python train.py --model="contrastive audio-text model" --dataset="short read English sentences (LibriTTS-R)" --train_examples=26041 --time_shift_ms=100 --n_mels=80 --hop_length=160 --input="mfcc" --spec_augment=true --win_length=400 --tokenizer="word" --vocab_size=5132 --loss="softmax" --embed_dim=256 --encoder_arch="transformer" --encoder_norm="layernorm" --encoder_norm_position="pre" --encoder_activation="gelu" --encoder_mlp_ratio=3 --encoder_head_dim=64 --encoder_fused_qkv=true --encoder_bias="all" --encoder_qk_norm=false --encoder_parallel_block=false --encoder_inner_norm=false --encoder_subsampling=4 --encoder_layers=8 --encoder_width=256 --encoder_positions="sincos" --encoder_pooling="mean" --text_encoder_causal=true --text_encoder_width=320 --text_encoder_layers=10 --text_encoder_norm="layernorm" --text_encoder_norm_position="pre" --text_encoder_activation="gelu" --text_encoder_mlp_ratio=2 --text_encoder_head_dim=64 --text_encoder_fused_qkv=true --text_encoder_bias="all" --text_encoder_qk_norm=false --text_encoder_parallel_block=false --text_encoder_inner_norm=false --text_encoder_positions="rope" --init="torch_default" --residual_init="zero_last" --optimizer="soap" --beta2=0.99 --lr=0.0012 --beta1=0.95 --shampoo_beta=0.99 --eps=1e-08 --precondition_frequency=10 --max_precond_dim=1536 --one_sided=false --adamw_lr_other_params=0.0016 --grad_clip=1.0 --gradient_centralization=true --steps=4500 --batch_size=128 --epochs=22.1 --lr_schedule="linear" --final_lr_fraction=0 --warmup_steps=900 --weight_decay=0.4 --adamw_weight_decay_other_params=0.05
Rows from block 2 of the text encoder, named by matrix and row number. Rows with one number belong to one neuron. Each number is 500 + 50 x the weight over its row's rms, rounded and kept within 0 to 999. All counts start at 0. Numbers have three digits each.
# fc1: MLP up (text_encoder.blocks.2.mlp.fc1.weight, 640x320), inputs 46-91
# fc2: MLP down (text_encoder.blocks.2.mlp.fc2.weight, 320x640, transposed), outputs 46-91
fc1.44:479435449476495454528431499577528456467648533516513580469413570520484443512460503425472431480496546477472625540488549513500516503602537591
fc2.44:514549553536533525387581524429469480560411490564553590481528381565514505426552478566501482514526556530585477472564411503497566422401407459
fc1.45:415505470569642495413511505444533431528541632551603585477524448513469540559416530498450458437532422481563556444422530437540489561552432415
fc2.45:480407530411462473542585442571446638450513346522371471525473586535469527491480472506529493601524466524549483526562462552464483474480526542
fc1.46:472453432508525604515491554527427408468577571558433486531398555445459504568488548395480484587411456605477509507517532472472509476549409562
fc2.46:515537530506473387395465418488521522554429455392617425476587457478581512466579454542503469478569469473468515522501484439488585485489530507
fc1.47:473542472410487534423520491528478395516566470514517477446532517595570517521395592484467438568485532583413535535461542476473529485484526646
fc2.47:552407627588517464456402488509505508543516515501438600471458444471467604578541500519549558499511502425517556467566447506524464528469448405
fc1.48:524530573515533550467483517527550531470572515463508458449537480477530550449495602553453457582494418540514613602481449399438441435483491553
fc2.48:539453425526458524523497504493487468540448528496543553515477454442493439549417435462466495371525481508543487345490558592571485503463451507
fc1.49:532541443544426495480489514549429577480585563431536534441476542504581405527420454478527493478489544464476528503564466500522553543434516459
fc2.49:374504500452468597463590482504630474564515453565525546614465490496373575464570487558517608489520451493511495511527467502509527463484540518
fc1.50:498580476459393423458523490517510574526501520481444432488589514469506519523541462577443490467505515546533493483568509468537530537519587465
fc2.50:488405489501545503527412473518456563449506475564466597466486521437518566455481409454449547551540491566547526480489443597488459489484480554
fc1.51:537488461529520524434488482486462434403539452478482553411468452508418497578499477464443401432385495557398472525493457540502527542521560540
fc2.51:508564486533496496484487495521523518488458553485420503573516540540489534435526578506607527442544499484567491531543563430564455526445469408
fc1.52:476433456451523491465408590434527436549572525553539505558485541482439580574496587614457471499396497465493480500540477414506559546449455514
fc2.52:545562552461531444523506394491469572508554466471451505432548453508512465438488387407536549567573499503467520552407454476507452507529424518
fc1.53:523446574575444544468484440477569522513507425495541481561468541486504527454589433508526518430547491462572577540523590590538519483440425457
fc2.53:468594451505550557522560537503502485541526464436573547511464562551505457513444530533512543576509537552455377494494474439511479446593552583
fc1.54:559464473400398563484511456464505507468504512488518421601487550429585431447585471431486497589459545406554625451523555506581559484505536544
fc2.54:401445523636542519485465534477473547466488510466455447467470479500542519440450528483535613452568471595456425521380471497483454485594462524
fc1.55:459553491487457645486421512464423515507492583440490434529568475519569485540473441491402478598464536442458467379442492464476500401559451570
fc2.55:529492521552504524464527452556548488524497566453533569530484521506480540539429496539571503431506565492470494596569559593462494487523479551
fc1.56:447530528604436467440467524521510484517509425550501504611430456416474529518444488510526504495466470464585526516456578498536493516480442512
fc2.56:518603528478483544473527545501566440575564536413588517429513429367414480437467471440513463513576551542509522503465513450517554517383524545
fc1.57:607507511465495484394473453563595502471540512498564385530541501564565515579452514508483556529399543518454549453461542556563461457457433499
fc2.57:411457449487487511575454522461390510516459537435441537463445516459478463480497500471588491541568525546500397493507364454489475461562492489
fc1.58:518468508482544425470378434440514481566538397461484469471512535507466509472569615483467510514442475558463455464493458518484511505481584522
fc2.58:450531470483441537546531511510543536465494568526462535489492522537452498497463420534471472442537466457604616595518561540480480509578441420
fc1.59:496512496498499523509535514546528575496602517546505414417573522488502466421475398526476450502439550390517529527445501447543570491488449451
fc2.59:582509464493507563452514455478352481464443526451511571600456544506467495548462489416495433491558556573522592464442412427532518505463482481
fc1.60:467485569506524506449517488496458466468437523618627494505459409473497512521619501525460479589409409443477413521536516525493502539506574368
fc2.60:491608512536471479543480487492486493556508387381366496546624573505514536513400560548463564396612623479551498464380583472553464567486502567
fc1.61:497553539477588467510468523472550552509450510545531407524492430467441524512518474525482565528479519560480405479439452457520550589494434570
fc2.61:502531516424444489458527498537483532513483527543485606476530541492598498459477574480425461453435513469581561585548428495561467519510490482
fc1.62:487538474515525567439490493455448537408527422465495448590409484382594474509472433581548445494365491571442424475601519516501528492537473610
fc2.62:522543488476467434554512535609516447611495528469520570413544424523489477452579566513508559568573531465503424515424493455549448553528516453
fc1.63:511483446579385503526508468525563464491582470470487453524535438544490633511651429520520542509468525582409474471537392539487481529535540498
fc2.63:461456582471549474546475550502516531556553518607487548554527533466506504437476515466446432553569549446586541467570456531534484529527522498
fc1.64:460496561484514521424624466564522485541487504452400617396483519416557473526563540496457509465612556459551467446488513496494456534454535474
fc2.64:576432487501482502599436485542432422429447544559613472510457494586460573435461487553535516518365467531496497529501568503551551511538544403
fc1.65:557524547596509537414449532490498497532421446486527550490431560535411535500463569564455416494401367499511459521597436434534573503530505544
fc2.65:483502436420525512502488470513514544546541504518472506546571457435569470554463478480513489471564594535466480517418632510486402480467519471
fc1.66:595527464552518462498484473529453502524592500558600497484413448493462587494497473495607553507434455522437543559567428448453477523453473541
fc2.66:474473504471570538556557529493505434515411550494423485499585477554526433550598467501470474563542480464541505433408491563497508498456510469
fc1.67:438500480553519493446492561436465525514446509498553561579488494544544516468541450500511476524581541459496580552500537480478468516483420492
fc2.67:489545534548494556529516543605571536563489529449514442433584490477492569482496479596516458486528535536463431448524552481521577501566506503
fc1.68:557460373396517417492468477511461444608446549472523372522434499480476480501489505516488519494396478552491470520505435540513484458466500456
fc2.68:440541454557539514524400531578487502528434428502557570403570489492497539530479531461553478532559511555595536575623445530461473505512440499
fc1.69:542476584488513560465559465487583521473485521505420412544544401505575538543627406384458473465489476489457475382547464548541513458478478479
fc2.69:420488407436560487534484560454413577532437552500591500514513509522366512449498582559431469467470527429543512545474504522543468512610513499
fc1.70:417533467468487437543530591496524407472459500461505460535439566436483547505534467528491491482455515490502497574479569573533544483453450544
fc2.70:450433530527623466375507415415521500504515525508446445453445542606508474507464517574500516462507527556516480457492463400520487513489485437
fc1.71:513464407611447489470475421540558535415501488468514507522402533529518490472514539552595500445539470502517450438507454447520458524469551513
fc2.71:487479554498487522463547545481525482600440491543495528464463423448497508526515523469395565529530534459465543483463527582533492510567478539
fc1.72:509490519505571448468497523434466559528567581488426472469570509495427466420451551583482431527520412497494496476487464453400342638418554556
fc2.72:535484517550473530509518471491471443560544533541533561485507444454466529509530526586424568414482581522621525586501518563541496513549578515
fc1.73:576509456520503545505490534482534479361529466437474490483470541470408509556431524544472495614466515500520441492448422598530471521542547461
fc2.73:439439524570533408438530450548503557599403459553468469464547439486612464530537410434413562490508502461403585498523503456465517434482514559
fc1.74:424513552475444519489532518598490530445457585432449432503389517515381496455414381404453560427445484481424382556477457502461503496550447479
fc2.74:562495538503549495518475513485501500569464381530521516511547503461652551567567668552464447520498563440531543398523500545556440494460487443
fc1.75:479472543446357494491503574481531517496465438411527491528448445494548557482540514480447540560536536539531456491484524463534415384440605565
fc2.75:445520496479520498517453444438442467601553464502536518503541590448565440506482517492488480516437404533472470556556538454497503591560533476
fc1.76:479495477518437587533348505481559553506488464482473546569480542483461469424481522586559518480508446496427537409526426517476422480500473595
fc2.76:560539479492422472438575558479448417462505458478507425398523440558555593524497476457454483513489454530456439485508537496503595511465550443
fc1.77:458509533523571544512533524502523469557427536413433535594456474496491469527545486554515527593426596432465547440451510519478576510497570461
fc2.77:539613475450504466473402488531587510467589463561532426468494472507551478521510522461494443540432435578485429491484528456476467448545454583
fc1.78:488480428475595451416487501553465422548452531461508513623561488579462485506527524446525531509595539477475552524523423548508552587472562527
fc2.78:553503467586423596570551496529498495542490491563538503472496544430485499506498445475517428487459440503569442504516420493497416512399430507
fc1.79:566480437553564488440462490524524533457462528440489508557561498491527452522398502492608439549502604587594639476500498505532484558557467451
fc2.79:512571481503483533495476553500524458552508495526571497478496481507434580479631436509416460493533432434490434484582540434465545498449512582
fc1.80:495575527483503479491531527451441490540463474535500408560569443448577463421524436541504446470396504412485539474523543551541533466510492526
fc2.80:526485459538485436478500487463523485507484429584515525481415439568510514487416517394491510588485582543492495497370434456413553513504407460
fc1.81:593493627444530500547524521512499508477389575496529561493507460403513522440558392495494607552616491503543588460499591505497445495425449435
fc2.81:415533489434451426501485569511504488481574479440472490502476618620577439583510587529483480492381607536463505582557509459437481459564494465
fc1.82:543488472517525445636402486554464591442461553505481378475471579580515506465437452605530506558457518447564472508392380481495490453488475508
fc2.82:498518418537513478455501587480445422613530503435491572491576469405417527513518491394538548470485506528481442523549602544421600425524559513
fc1.83:514487401437523507598568504480526577478531464498522578422475464500473516529524476480508533542554588515565462590453539510539453381418502526
fc2.83:527542539580453487484525524402515488480470593533557472478496542395505568451469552496402492464425530531466547482521552464480570568535454533
fc1.84:471403452445574499520577449469583542539472471478504462559630451500496542509527496544452493568596571435579493490443546561560531435561583537
fc2.84:445571498509517515486465587573490499473593518464483510505442677472553460502419516536464508475535492448446516495476492529376404545473456482
fc1.85:539494498562506464424501472491502528494438526544490514486461551581512557543573505486466481455427450498494470410619516557551446462483457468
fc2.85:466513543466428462556571481522496505456533542504524527522517372394522489536514542484483532492584549451505527529413495501490559501491480443
fc1.86:538556522457589557497598521547449564481533447521372526416506590563469444415487534565483499457531504519489451424446482507418572412556582487
fc2.86:542545411479455494412468466499530452509550459502570504532515467479501489562504356474453472563475525392480497536519543534475445492449497454
fc1.87:485562450492507553451580375497463433558575429569506524448437561541466481581573591573431495546488460474564435469480551481513531515538480554
fc2.87:531496508451535438504504561444512546436445530506443449474525487512593493443521510482478488520569540530523420522523432524534554465468458473
fc1.88:463487419596487421419497601586508500592522530533456444457372567448526607470448532521541470529535503477496535484462488447427431472392451471
fc2.88:556574558395519531567440398436492573456526495479489522434562409521471410545546512419474567500440490513537465478466463500527576503567455518
fc1.89:367515440442543492508485514537498408598535518536500476509437622551541484394416507543551426486486536560506513502495562468532441572504496485
fc2.89:524574506602495592532527431525572543527486451505603509500448482468461536512562456497515522535427448498515471518468447434537523497552428420
fc1.90:437448530500498435521535524519391409526525546437439546431525500540523432485491524508438515483503532551629463407439473441381529483499475428
fc2.90:519516479463528469461473537507566571461534529593506447546547441543503446549485471529483508442468428400491524455531562589590528497517528490
fc1.91:419403417536427413433452509485597447428460551543360563486442528501436423406573455482526532523522446385467490484562461429512574462572547570
fc2.91:505543577595609499523525452563459555509517403411530411471462485476577481510470427559501506497512578562567521435459522568450552455379527415
fc1.92:613454529502495421480406600482499434504446468502518490500478444500532486537574490514534422447456569489457493581477575483513584520463493515
fc2.92:461557466506506548449497431510584515455535528507517529443517444490519481501475546495431589554536419503437487477483433503501453531545489524
fc1.93:547562555441541523467462459532510581528635516534492481631496484555539476528529471497418545456546453484456557502483578591486515540471496458
fc2.93:543520400499483471518537460473531507462440496436474463481495550457493425421545444537535426512430595491507474544522454398411488442509536521
fc1.94:525513495438580545549382491498493467464550503537489483376558521432486513450475462547511589497457475378550430444500492554508507532566412500
fc2.94:484481482517403512514583418428556511509471441367440517554504536534552533534503418516484479526554511566480559538534576399464494564437442473
fc1.95:503484550463518451483482464356514585514505531538444526529580435488535535422622592486540496482466490512558486448453558496448491531454389491
fc2.95:469522425621494522487504591603424412434514460509528398524404564476515469530355531503499572619548457476409464493484512505561504503499538586
fc1.96:507662559592588492520421481486528598523619571476465496490451517506531535549595562500464543415502500485555471540605535469468476426492450499
fc2.96:465445523445507554418557462470469482537464514452501510523505490515493494545438527456578486513514512475488553417427506466641476590503522441
fc1.97:515534478445498505627483484435464491569423542615496555533431585478582442574645538512471437529512454531489523522564622538385529450465522473
fc2.97:484512468451565471444537481512538543535568500434531435487526398435433567442436430547491574546528564491465439553416531459575455508526457552
fc1.98:441525544427504470506469550451525452445469433496528541537460529494498562475493406488477422446444503565572480569578435527508476524591521378
fc2.98:580528601537530486504455544535543507507531455441532563547542457596541496589481492489444570515555538516486485490456534481500475526475529491
fc1.99:460601510445520465492503463563488467467492435483479470423506495385586399568544538563466499535470538608512566537451551513560433471466469495
fc2.99:521531526493473552540506436562483488516487535488432558574435442503450520504525561406513396437576551453405397550484524489471593550569434573
fc1.100:596508452519466481623539454494472474493481574535500452467526495485522417425442450574538531484544458554517553470491493472519471531576594513
fc2.100:491551508470510442421489500451497513514512450546473492470493532438495589522472520437498416552502457465579531599534438472453509517523482460
fc1.101:544473408506563557543452505516529486527548550473484530490448576551522471492437460537430573490462553543580452462447500498542493523455469491
fc2.101:450515620460399447535508447478479503454430411486438468525534455486551441518518558495397400596540348548456549527458496396506513470520534526
fc1.102:527607476517511487522529517492432549527481476457516559566486493503554493519508494471502469512607592343464462477488549503554547499503433503
fc2.102:521497598504498490570463427541474430484490495572373475445493485470399557532474499621479392525472476540484426543588422436558421444568475463
fc1.103:521487527471451441573537405600534472586580492546443502556559478530518524498565485522480587568455530502497508511371512481481472484493546556
fc2.103:500600486463540463367547555446542526477380533468490435521527508533480492472538535432494466375466532446535470504575466481491456507532539519
fc1.104:469524513490468569476441449529420553519527547446471574567594542473583460594460490474503616516488591453529483431497430507538535500513516571
fc2.104:493495427487396469513549513495610403498485359468540449451443446515465517371435511491476490474513467510518469559488598400522440491530455384
fc1.105:504525488525513513529405522611522463574498645572419460484521495451485418548593501548480596492488553473525505504472437588511537521418451478
fc2.105:502432574454455508489548419428575566465486482451511540445500471596569493481552510459478408470548554587530496463514538470555467483561489493
fc1.106:489424508425508575537483448564397487546437453525494590556457486434545466517546462532524512469575538498508501574458514537533485456468557453
fc2.106:514470491550508504461511523494513508538477565413559430461593535627374500500451486495455476515529538476452565407536510437486553584527446604
fc1.107:481625500523506477474459559462476532472388434491498422520450461452567462532448510487529395532467489521597489510562514447569398392545531441
fc2.107:563406490504509557500493465540475508523502570537446510439526580445440482489534486501465504443505495534441467511421512518447593557451568580
fc1.108:460491514505513540571655544416501602412561531495508552490476483482525475591531448460482514445507457591475605572474419523516504443543466471
fc2.108:492486486513459481445372638546484482542541482504531475565489520529527489474554606525521534462572565486507522497486525464518421516493553434
fc1.109:444451469443503503491451534452492503479454556479535455544457466461447522573462482474480539476470549535515613538563483478490546504499422516
fc2.109:555442496429451518422555460546498521552554506538466590482506495461557482448543572563544509474424622439588487492508509548473463472430616530
fc1.110:591500443483467472445420402472455517516523535489416604540430459394423580455571530482493571611406445492561491540493503422488541514538498493
fc2.110:477532459549561535572522556604512455489454562485615456475587571499492430503492531475554452455566534454480465523501436568495536468505451521
fc1.111:487441441510486523422537447526475484448484541461531458521503499505497543497541472554518479501474557424571497482549520493529463564421505552
fc2.111:502526516552492449496540570484459511602504486593442512481534419488489507544489464444429532504504410529515514581464531485539539458455492506
fc1.112:442533488512524511523582516578483499491536525388528388526556455435541562499503510473534445536547507461618551486419545463492534506475454574
fc2.112:564448479549417513418581499512535489473534517605519516431505502536492485519461641447490507461470416500570398483489426452469523487523550510
fc1.113:413590558535456535494528483608502592416485492514541484499478460439438524457468491507458470424461478424470604558475506499494537591530487434
fc2.113:492519479460552437431476430418520381573517505449435625512600554501590480497497475542549462511487550530587426461551490420570534470463513587
fc1.114:478556420519563522454482487546419543531439437518428430530499508488456545498493554503540464485497429401482576488508506637500512542525546471
fc2.114:530479520562461414539518508473485532476457548449559552458469505517471469569493530533440497499485516576520436576536499520559505488497470529
fc1.115:492439550504542567395525476559578532597609544595486549522504532493436563490381480502530401421472491505493468584482478466417553519495408473
fc2.115:416481508514503558575448489474515464524507534400603540543488518563493458506501504552560461550484508527489569456481451499507481432474572520
fc1.116:553491459492552512583439458419439573504540488380500605530526451563401478556577534448521546485525443496543414460500554475489499421474448508
fc2.116:509610508476522507460482492560556456465467486487595566507462570508512505518490475541595587497488519532572463494450446547462592482468511564
fc1.117:477405463452482573536447583551496611608489469547491519445467448496457563461532471456458515455590619513597527636441499442499510520495464550
fc2.117:594474528589460459515492485482503521373507450478512476516590536521591372427457516505528430630393474491481480430520504505503463484480473483
fc1.118:428469474506491534572491452543476484623459422446493521517516514530448492536645493491539415473530548463516550469470494550521475465370476492
fc2.118:536504526500567431508381538584504437448491479478565449607516518434452518532526466610591385536529537536493515519421529425488567470513506493
fc1.119:526520320427445504463479541570442412528583441401463542534479504458571497486452469565503485519527516581558543483537495498575574557530479528
fc2.119:507497566529453466458526510488557511514431541625448504503444409475472581582541577419527515432443472487505453466473471506475512451511526445
fc1.120:568434421559507491523535517578501584522433485556491484568439424458536445563574490592514482486609539466559552439531584510599556503562482411
fc2.120:431487581500455553504466515502517425457526512407492521447549484542508461408406467481489538589430485562423484524361458512397562523499476544
fc1.121:413503474471533510468540492503545598497510499611491512561557504487425487453469443501482454477533411491559501490573535598542538512447542567
fc2.121:492515582547518572472443498500477473491417513359440540469486585485517423492602618555504501513522500520556496480421479394489482460518370428
fc1.122:538419486402469555482532447440441493430493397514431487434538470571539563436445555530547523561571540448551535518488504503449494558566534559
fc2.122:545613468632533522622453543535521550499501524467523595558552493452425465442510439482472479500490545562472542541498537465528477440493577454
fc1.123:505478462548501535564477598536476482534560470465496390415464504485478489451465474525462495538504445431518572502504390487539538430367460486
fc2.123:560506478519440462484538605492484480531450527499479522529479523575522493455490407483602573510479574421488487542456504539545524512523492514
fc1.124:511466509491519502517457436422466544548564404574525437493514431578500452508494478544537442563509487513494562497553408545514471455546578586
fc2.124:537559527532511554556515538499585463462584555499527466470492546463455576480449512521491422456481451563606430550493473528490530464528479428
fc1.125:539512601580450461505469452436518551535513488463486529524447484489491512503557472509450571601512460460440461552484576583429479545462527585
fc2.125:411480478415531449477522506491521403416408467508491474464534578512500500499476542483610493405483527503450613563464341454554506567587510487
fc1.126:497520520527440519500576532501441432470563517398443591430464547532530409512469553490481537428529405486504493486517549518515530511532571581
fc2.126:473507429489517462497456487440483582534405440643537453570500560567392516447527517453443493510526570509540524568493473530535379465479582447
fc1.127:558503606581509505492474493477493435492441540471515541535596470423521459487383502517538403591508420469514592428587417497463498450448532438
fc2.127:471412586463403445516460524600506461452513428433444544460476430522521484550600547468441554470520566559478388442459535498486499477570583528
fc1.128:496527494421526531421590503423557577489504471439503552474494569448504523507479505450538540523446414504502565482473477486467525460621552483
fc2.128:466450537546457409516483577501438567487436488553479465546493443506514404421533446483427480437532566489489482542494457504512454497433477488
fc1.129:449561495536489490497510519460451486531526575555539484449520522449551433537501437548471522406529403543502468471422583533551482519471472520
fc2.129:527451528545583490546499482600498483525508343479506463508522455517506526444524559481493489523534508395452518549534557451425514538544551518
fc1.130:517499515545594470454547531560497559476455521435522506478467431458414447453448456535546587554490424478494365539582508526473414494469377542
fc2.130:520451453394432549494423504502481472526541520596490434490519515464541482522507537471455402473505508596414511475482527478505475530532565428
fc1.131:506497530499552486457417529674557584412498404613368483545547505540443455393529490476438533492500460471548580559465482444559423582503489521
fc2.131:538514491489568533581579479500441425509455522461550470512499577336517574570489446542501447486466497479509406507524557596506541509493513411
fc1.132:605573456494404484435519456501518523524506560509551475414459481513475460494458506515474460434547511448495394509493486492513490511465599489
fc2.132:472352578538471513498497466530510478522467474504496443574516534531494523431566412530479582624486472471535628459514524468550540574495528597
fc1.133:429605514534526554521516520497491466583495471577559461474450544529442430489495436557498525574513516510411358509455619528479496467498577477
fc2.133:523465427518491456418558487491469494382518496447480524541488490461532538499429605521471411435532502524532563448470464453515479491436479569
fc1.134:444479495495575460445474539481414609534449564530579509504504515462598593480440440575533521522530381553512570622536470453496547477404482563
fc2.134:580495482427409547575469480539552438399534468471482419578508531449484430470613595369448482609576616498559505397499479489472510458533525447
fc1.135:376457501533548549567545573477531520474485492419505491451471426422481539544545540496410465477492500481532449504555342567446478486503409408
fc2.135:550518515422483430492543524520516493454486402496479497436510423493574500472473562519512494547554459466565479443425533512516565470530571615
fc1.136:443501576447415585371591511555513441531516594538523464366439471417486522478516521533511542397542471485446480541506446466461472469437531412
fc2.136:534448512496538491569430483448533544461535420456466526563492465562474536494494440557558411515439510506512494470357566483598559492505523568
fc1.137:443577459510542522501444528373476508478507447531488489550624533582541461653567490613487451502491507474431615528577421450497588489629480419
fc2.137:487468491522458498511506429601591522547488606520403512517353546366446448470480528419491529492559508497551402527467597471479459613459512473
fc1.138:530492423574490526597427399526438424484517513440516552594419622512530584495540518518659452564577448428467446524540482507436488499572429532
fc2.138:349547593459487460378606488592476429554445517525500485445547475470461527510484498471527497360521556436490502547559553443496507479413458543
fc1.139:483550521489512495437462510478569579470513502570475438517457444515462505457465571624562520490441520508500562487534510427446586452548471475
fc2.139:431490466553533562586539456511493426524508525488532518447577546485605431513492419421512450548511532441490489529486483465564430543547523500
fc1.140:548513462577423479463437437454537516463418494539419467488446518459458485541483472449552468444521597490493467497554541552519496580560419520
fc2.140:493546534453558505491551545565459545590503474418558473543543426447514515445469434462569437479463421550560460476522520462450490444476528476
fc1.141:444422434428478547447466428504490564515449537555556430570412467548482503501589527484483442456598447461555529492542403513572485469541524525
fc2.141:550526545529518526461548473587486495482453473519407553526531447465536473425505504498529448531351479555465533432472512449483529516531472585
fc1.142:416404519494466411539449435513373465466516500473528490437485412483458510514468507517472434424438525518532455434440498452513440539492551485
fc2.142:496543466494503551421572395459527464520479476496494476495408453489539466532464496482544513516515517462460491479598524512490466455442440448
fc1.143:427423440522488409547461435505484509544375540511471506422454469493467463580452511581516539467573521574593483597456461403472504567575513518
fc2.143:572560592487518538445536566543512407447595442601481530451530516529531572398459528431570488564441459458498535481616546515515538409468473519
fc1.144:536562376535401541445542468551556443341501592502508500550514464508449473493433573602544522533495528460472546442437415558538471527534454505
fc2.144:556525438497543443471580509483460490511482386614537523413428519509546528485558498406405612465443515425534538510505543548501486504475523485
fc1.145:455523513541476561459456537544471505589557405532505467549530468591516438529386435472510488503485457469536487508502481449574536498567468558
fc2.145:453462546532496474551543455395485546421481570529449504506381532515530629426517469539507502451585565571508483444489553469464435548522548462
fc1.146:553440437516478509543544474401527489525504487521475430413482488557456525469481440475433511442518553480448497505516420491529504457574494443
fc2.146:422458503517506548517422508519505517529466435406528540474500455479467450573536536577533477478473479495505487534521548497505555558499541530
fc1.147:611499546526494499547486391503457448485558552568497543501464606485593511488533465578543485579503537505496473614513523502503536515565486555
fc2.147:524477470550492444485500550494517483500472449414593470421560403523451495504551513412444470550599552549592484556543533467517521531441563454
fc1.148:427424474534512455468464595399468541567362476528544445605464469508462455526532463378461497431486648506477497514529545454468547497540553576
fc2.148:519537557426461515458558387479572472452525510475439463518485523386568520480462524586477534502494383540504494446441491523627529432530433477
fc1.149:468463482513435523481490522552557567548484529455547462473433502512519511463528566527472470525485542398563549518444386519523411520474460517
fc2.149:516535557498506481542589528471597455461496491531457481388493461466458497515563487470453584560399422575470440586502553548574607542491520418
fc1.150:550441483622507473489461515517459491486421454495532539451515521514471470569543527574492502501564509449500438539472544568558472524422473571
fc2.150:525503429542541459496466489449591593524606555536405498490431473445466588479478490439544524526448514555461618502523519464454482519565578437
fc1.151:555569457437581377491550498522482538485457517419488443472472615517617529518521435482565491562581481542429560509498526505492471502605489493
fc2.151:543446548619428510473513496435380478535480431453528509559521350469463559454554510473481461469419499448581540383521465490534468443459517542
fc1.152:515602538496505563478469525514511510436574486509461487493477505430430519413452506534513471617471443455460501530600497465490478514530475410
fc2.152:487444452462478516493548510512487440564382485482502575445443490487490511584536495490545446428488426464566489481468519572485567569434404472
fc1.153:497504472500563531420394412514550554529512551385540461425408526569564523499517432503550503485561395518496498493412502503450569450531520477
fc2.153:495487555496417519487613570406476516435556524577477590597547568537471450473505541559435493479390543401546485449527551506558461530470494528
fc1.154:510492538523482482451476525475457470566480487430621475581466428504446456507504486574447472448534491424513509440417472516550483496486498411
fc2.154:488586371534529572480514507468513521525481505485452538449478566442533542491426469459562517475514486544491544547461590471463503514520509501
fc1.155:522538451547490494573453475587497482431428503549534525488528545547589497468533472536543555498540498546472396520500568483482548394498439482
fc2.155:507565570482449531427531465437455494467554560543489432518501366489438522524517520460495507430434521471405494521400539446498510535463468482
fc1.156:483406538504546505655551552471559599437514557529354500528521539527454456386583430597513514444518502510478483517539506528536547509462453514
fc2.156:433649464536393613321491539512558493584531490551580483434476545444530519493456506477467571492506544513435497544466511497480511490512460477
fc1.157:441443494432532540551523505451549538466553461461485532506442544605542488478517485571603466563461498505507466454451501494522399527474438527
fc2.157:556520373551431495505446515576412470494559491409441569479552540454518531576492508501516505463508465498477518493566499493493559413446510470
fc1.158:451566488467595510469517443608457499464561542374563526544486494521563548601507487549598436492559540544451495441461487543404563569481570619
fc2.158:493428512458504518520488548466526480498445506596481591552534545538511524525465507553523444464499457492477569549540463414532428382580512445
fc1.159:514587465506528512520517467456487489506529501549500503487559507479483511552466529509536504503416478412427488471554550489472518479514490508
fc2.159:361521497446460466430440492493516492451471492438495567431416558565467447480526504510431507509583569370584389509446460566493505538457473493
fc1.160:539500423508468527380407555413535510499542433519579494500567442529600494545439559453519526429439498439456491490442425458472468498438482465
fc2.160:477511526565531545556543508550446456470476503495353496540461563589472400509546493519394475449513597500569507552516558454506508578457421529
fc1.161:433534535460532563432477532422576532531471504516524585504480566413521425450466543489418497541494578467567492599429499513542489512460475532
fc2.161:515585463515445410514529567526415498480473395501536431474451507567534521448507460468495436464446494442436488494460462496506496471531523500
fc1.162:448470508452441472544421555562519534499458411498405574504479611515482511401478517565516555525477513502452555568588605543490479554558492542
fc2.162:482498500481501524465566403423467496447508519456501426507546485507437436495564471385459540435559530502497481504510461535514503493425420452
fc1.163:508441574524423555450497518540570495519500535403477466518541477546444521434483498510527632447534522498493478502443543467469558560482498476
fc2.163:470439429488554474497420508423400477446479420511464568563453514420597514530576487495460443568500439543532545414539540532556463519482497482
fc1.164:519415551554539527529467522495512512548605413460490541530504519413538492579523533587483513505516514538494548477444518518489537463462465510
fc2.164:499496449381437525479536510471435505539377583486488430581448519585450508451565477478480413442538496489471498437539466453466500503424512488
fc1.165:461501534475467473469467487472463463478532524486544596554488634481607571497424455487493533520443507517522402541474522440524451520425450518
fc2.165:529546465464525572498511444507516472520458559490404523479515488595452433539482511443389517525523446503531546387459538464446485438495467531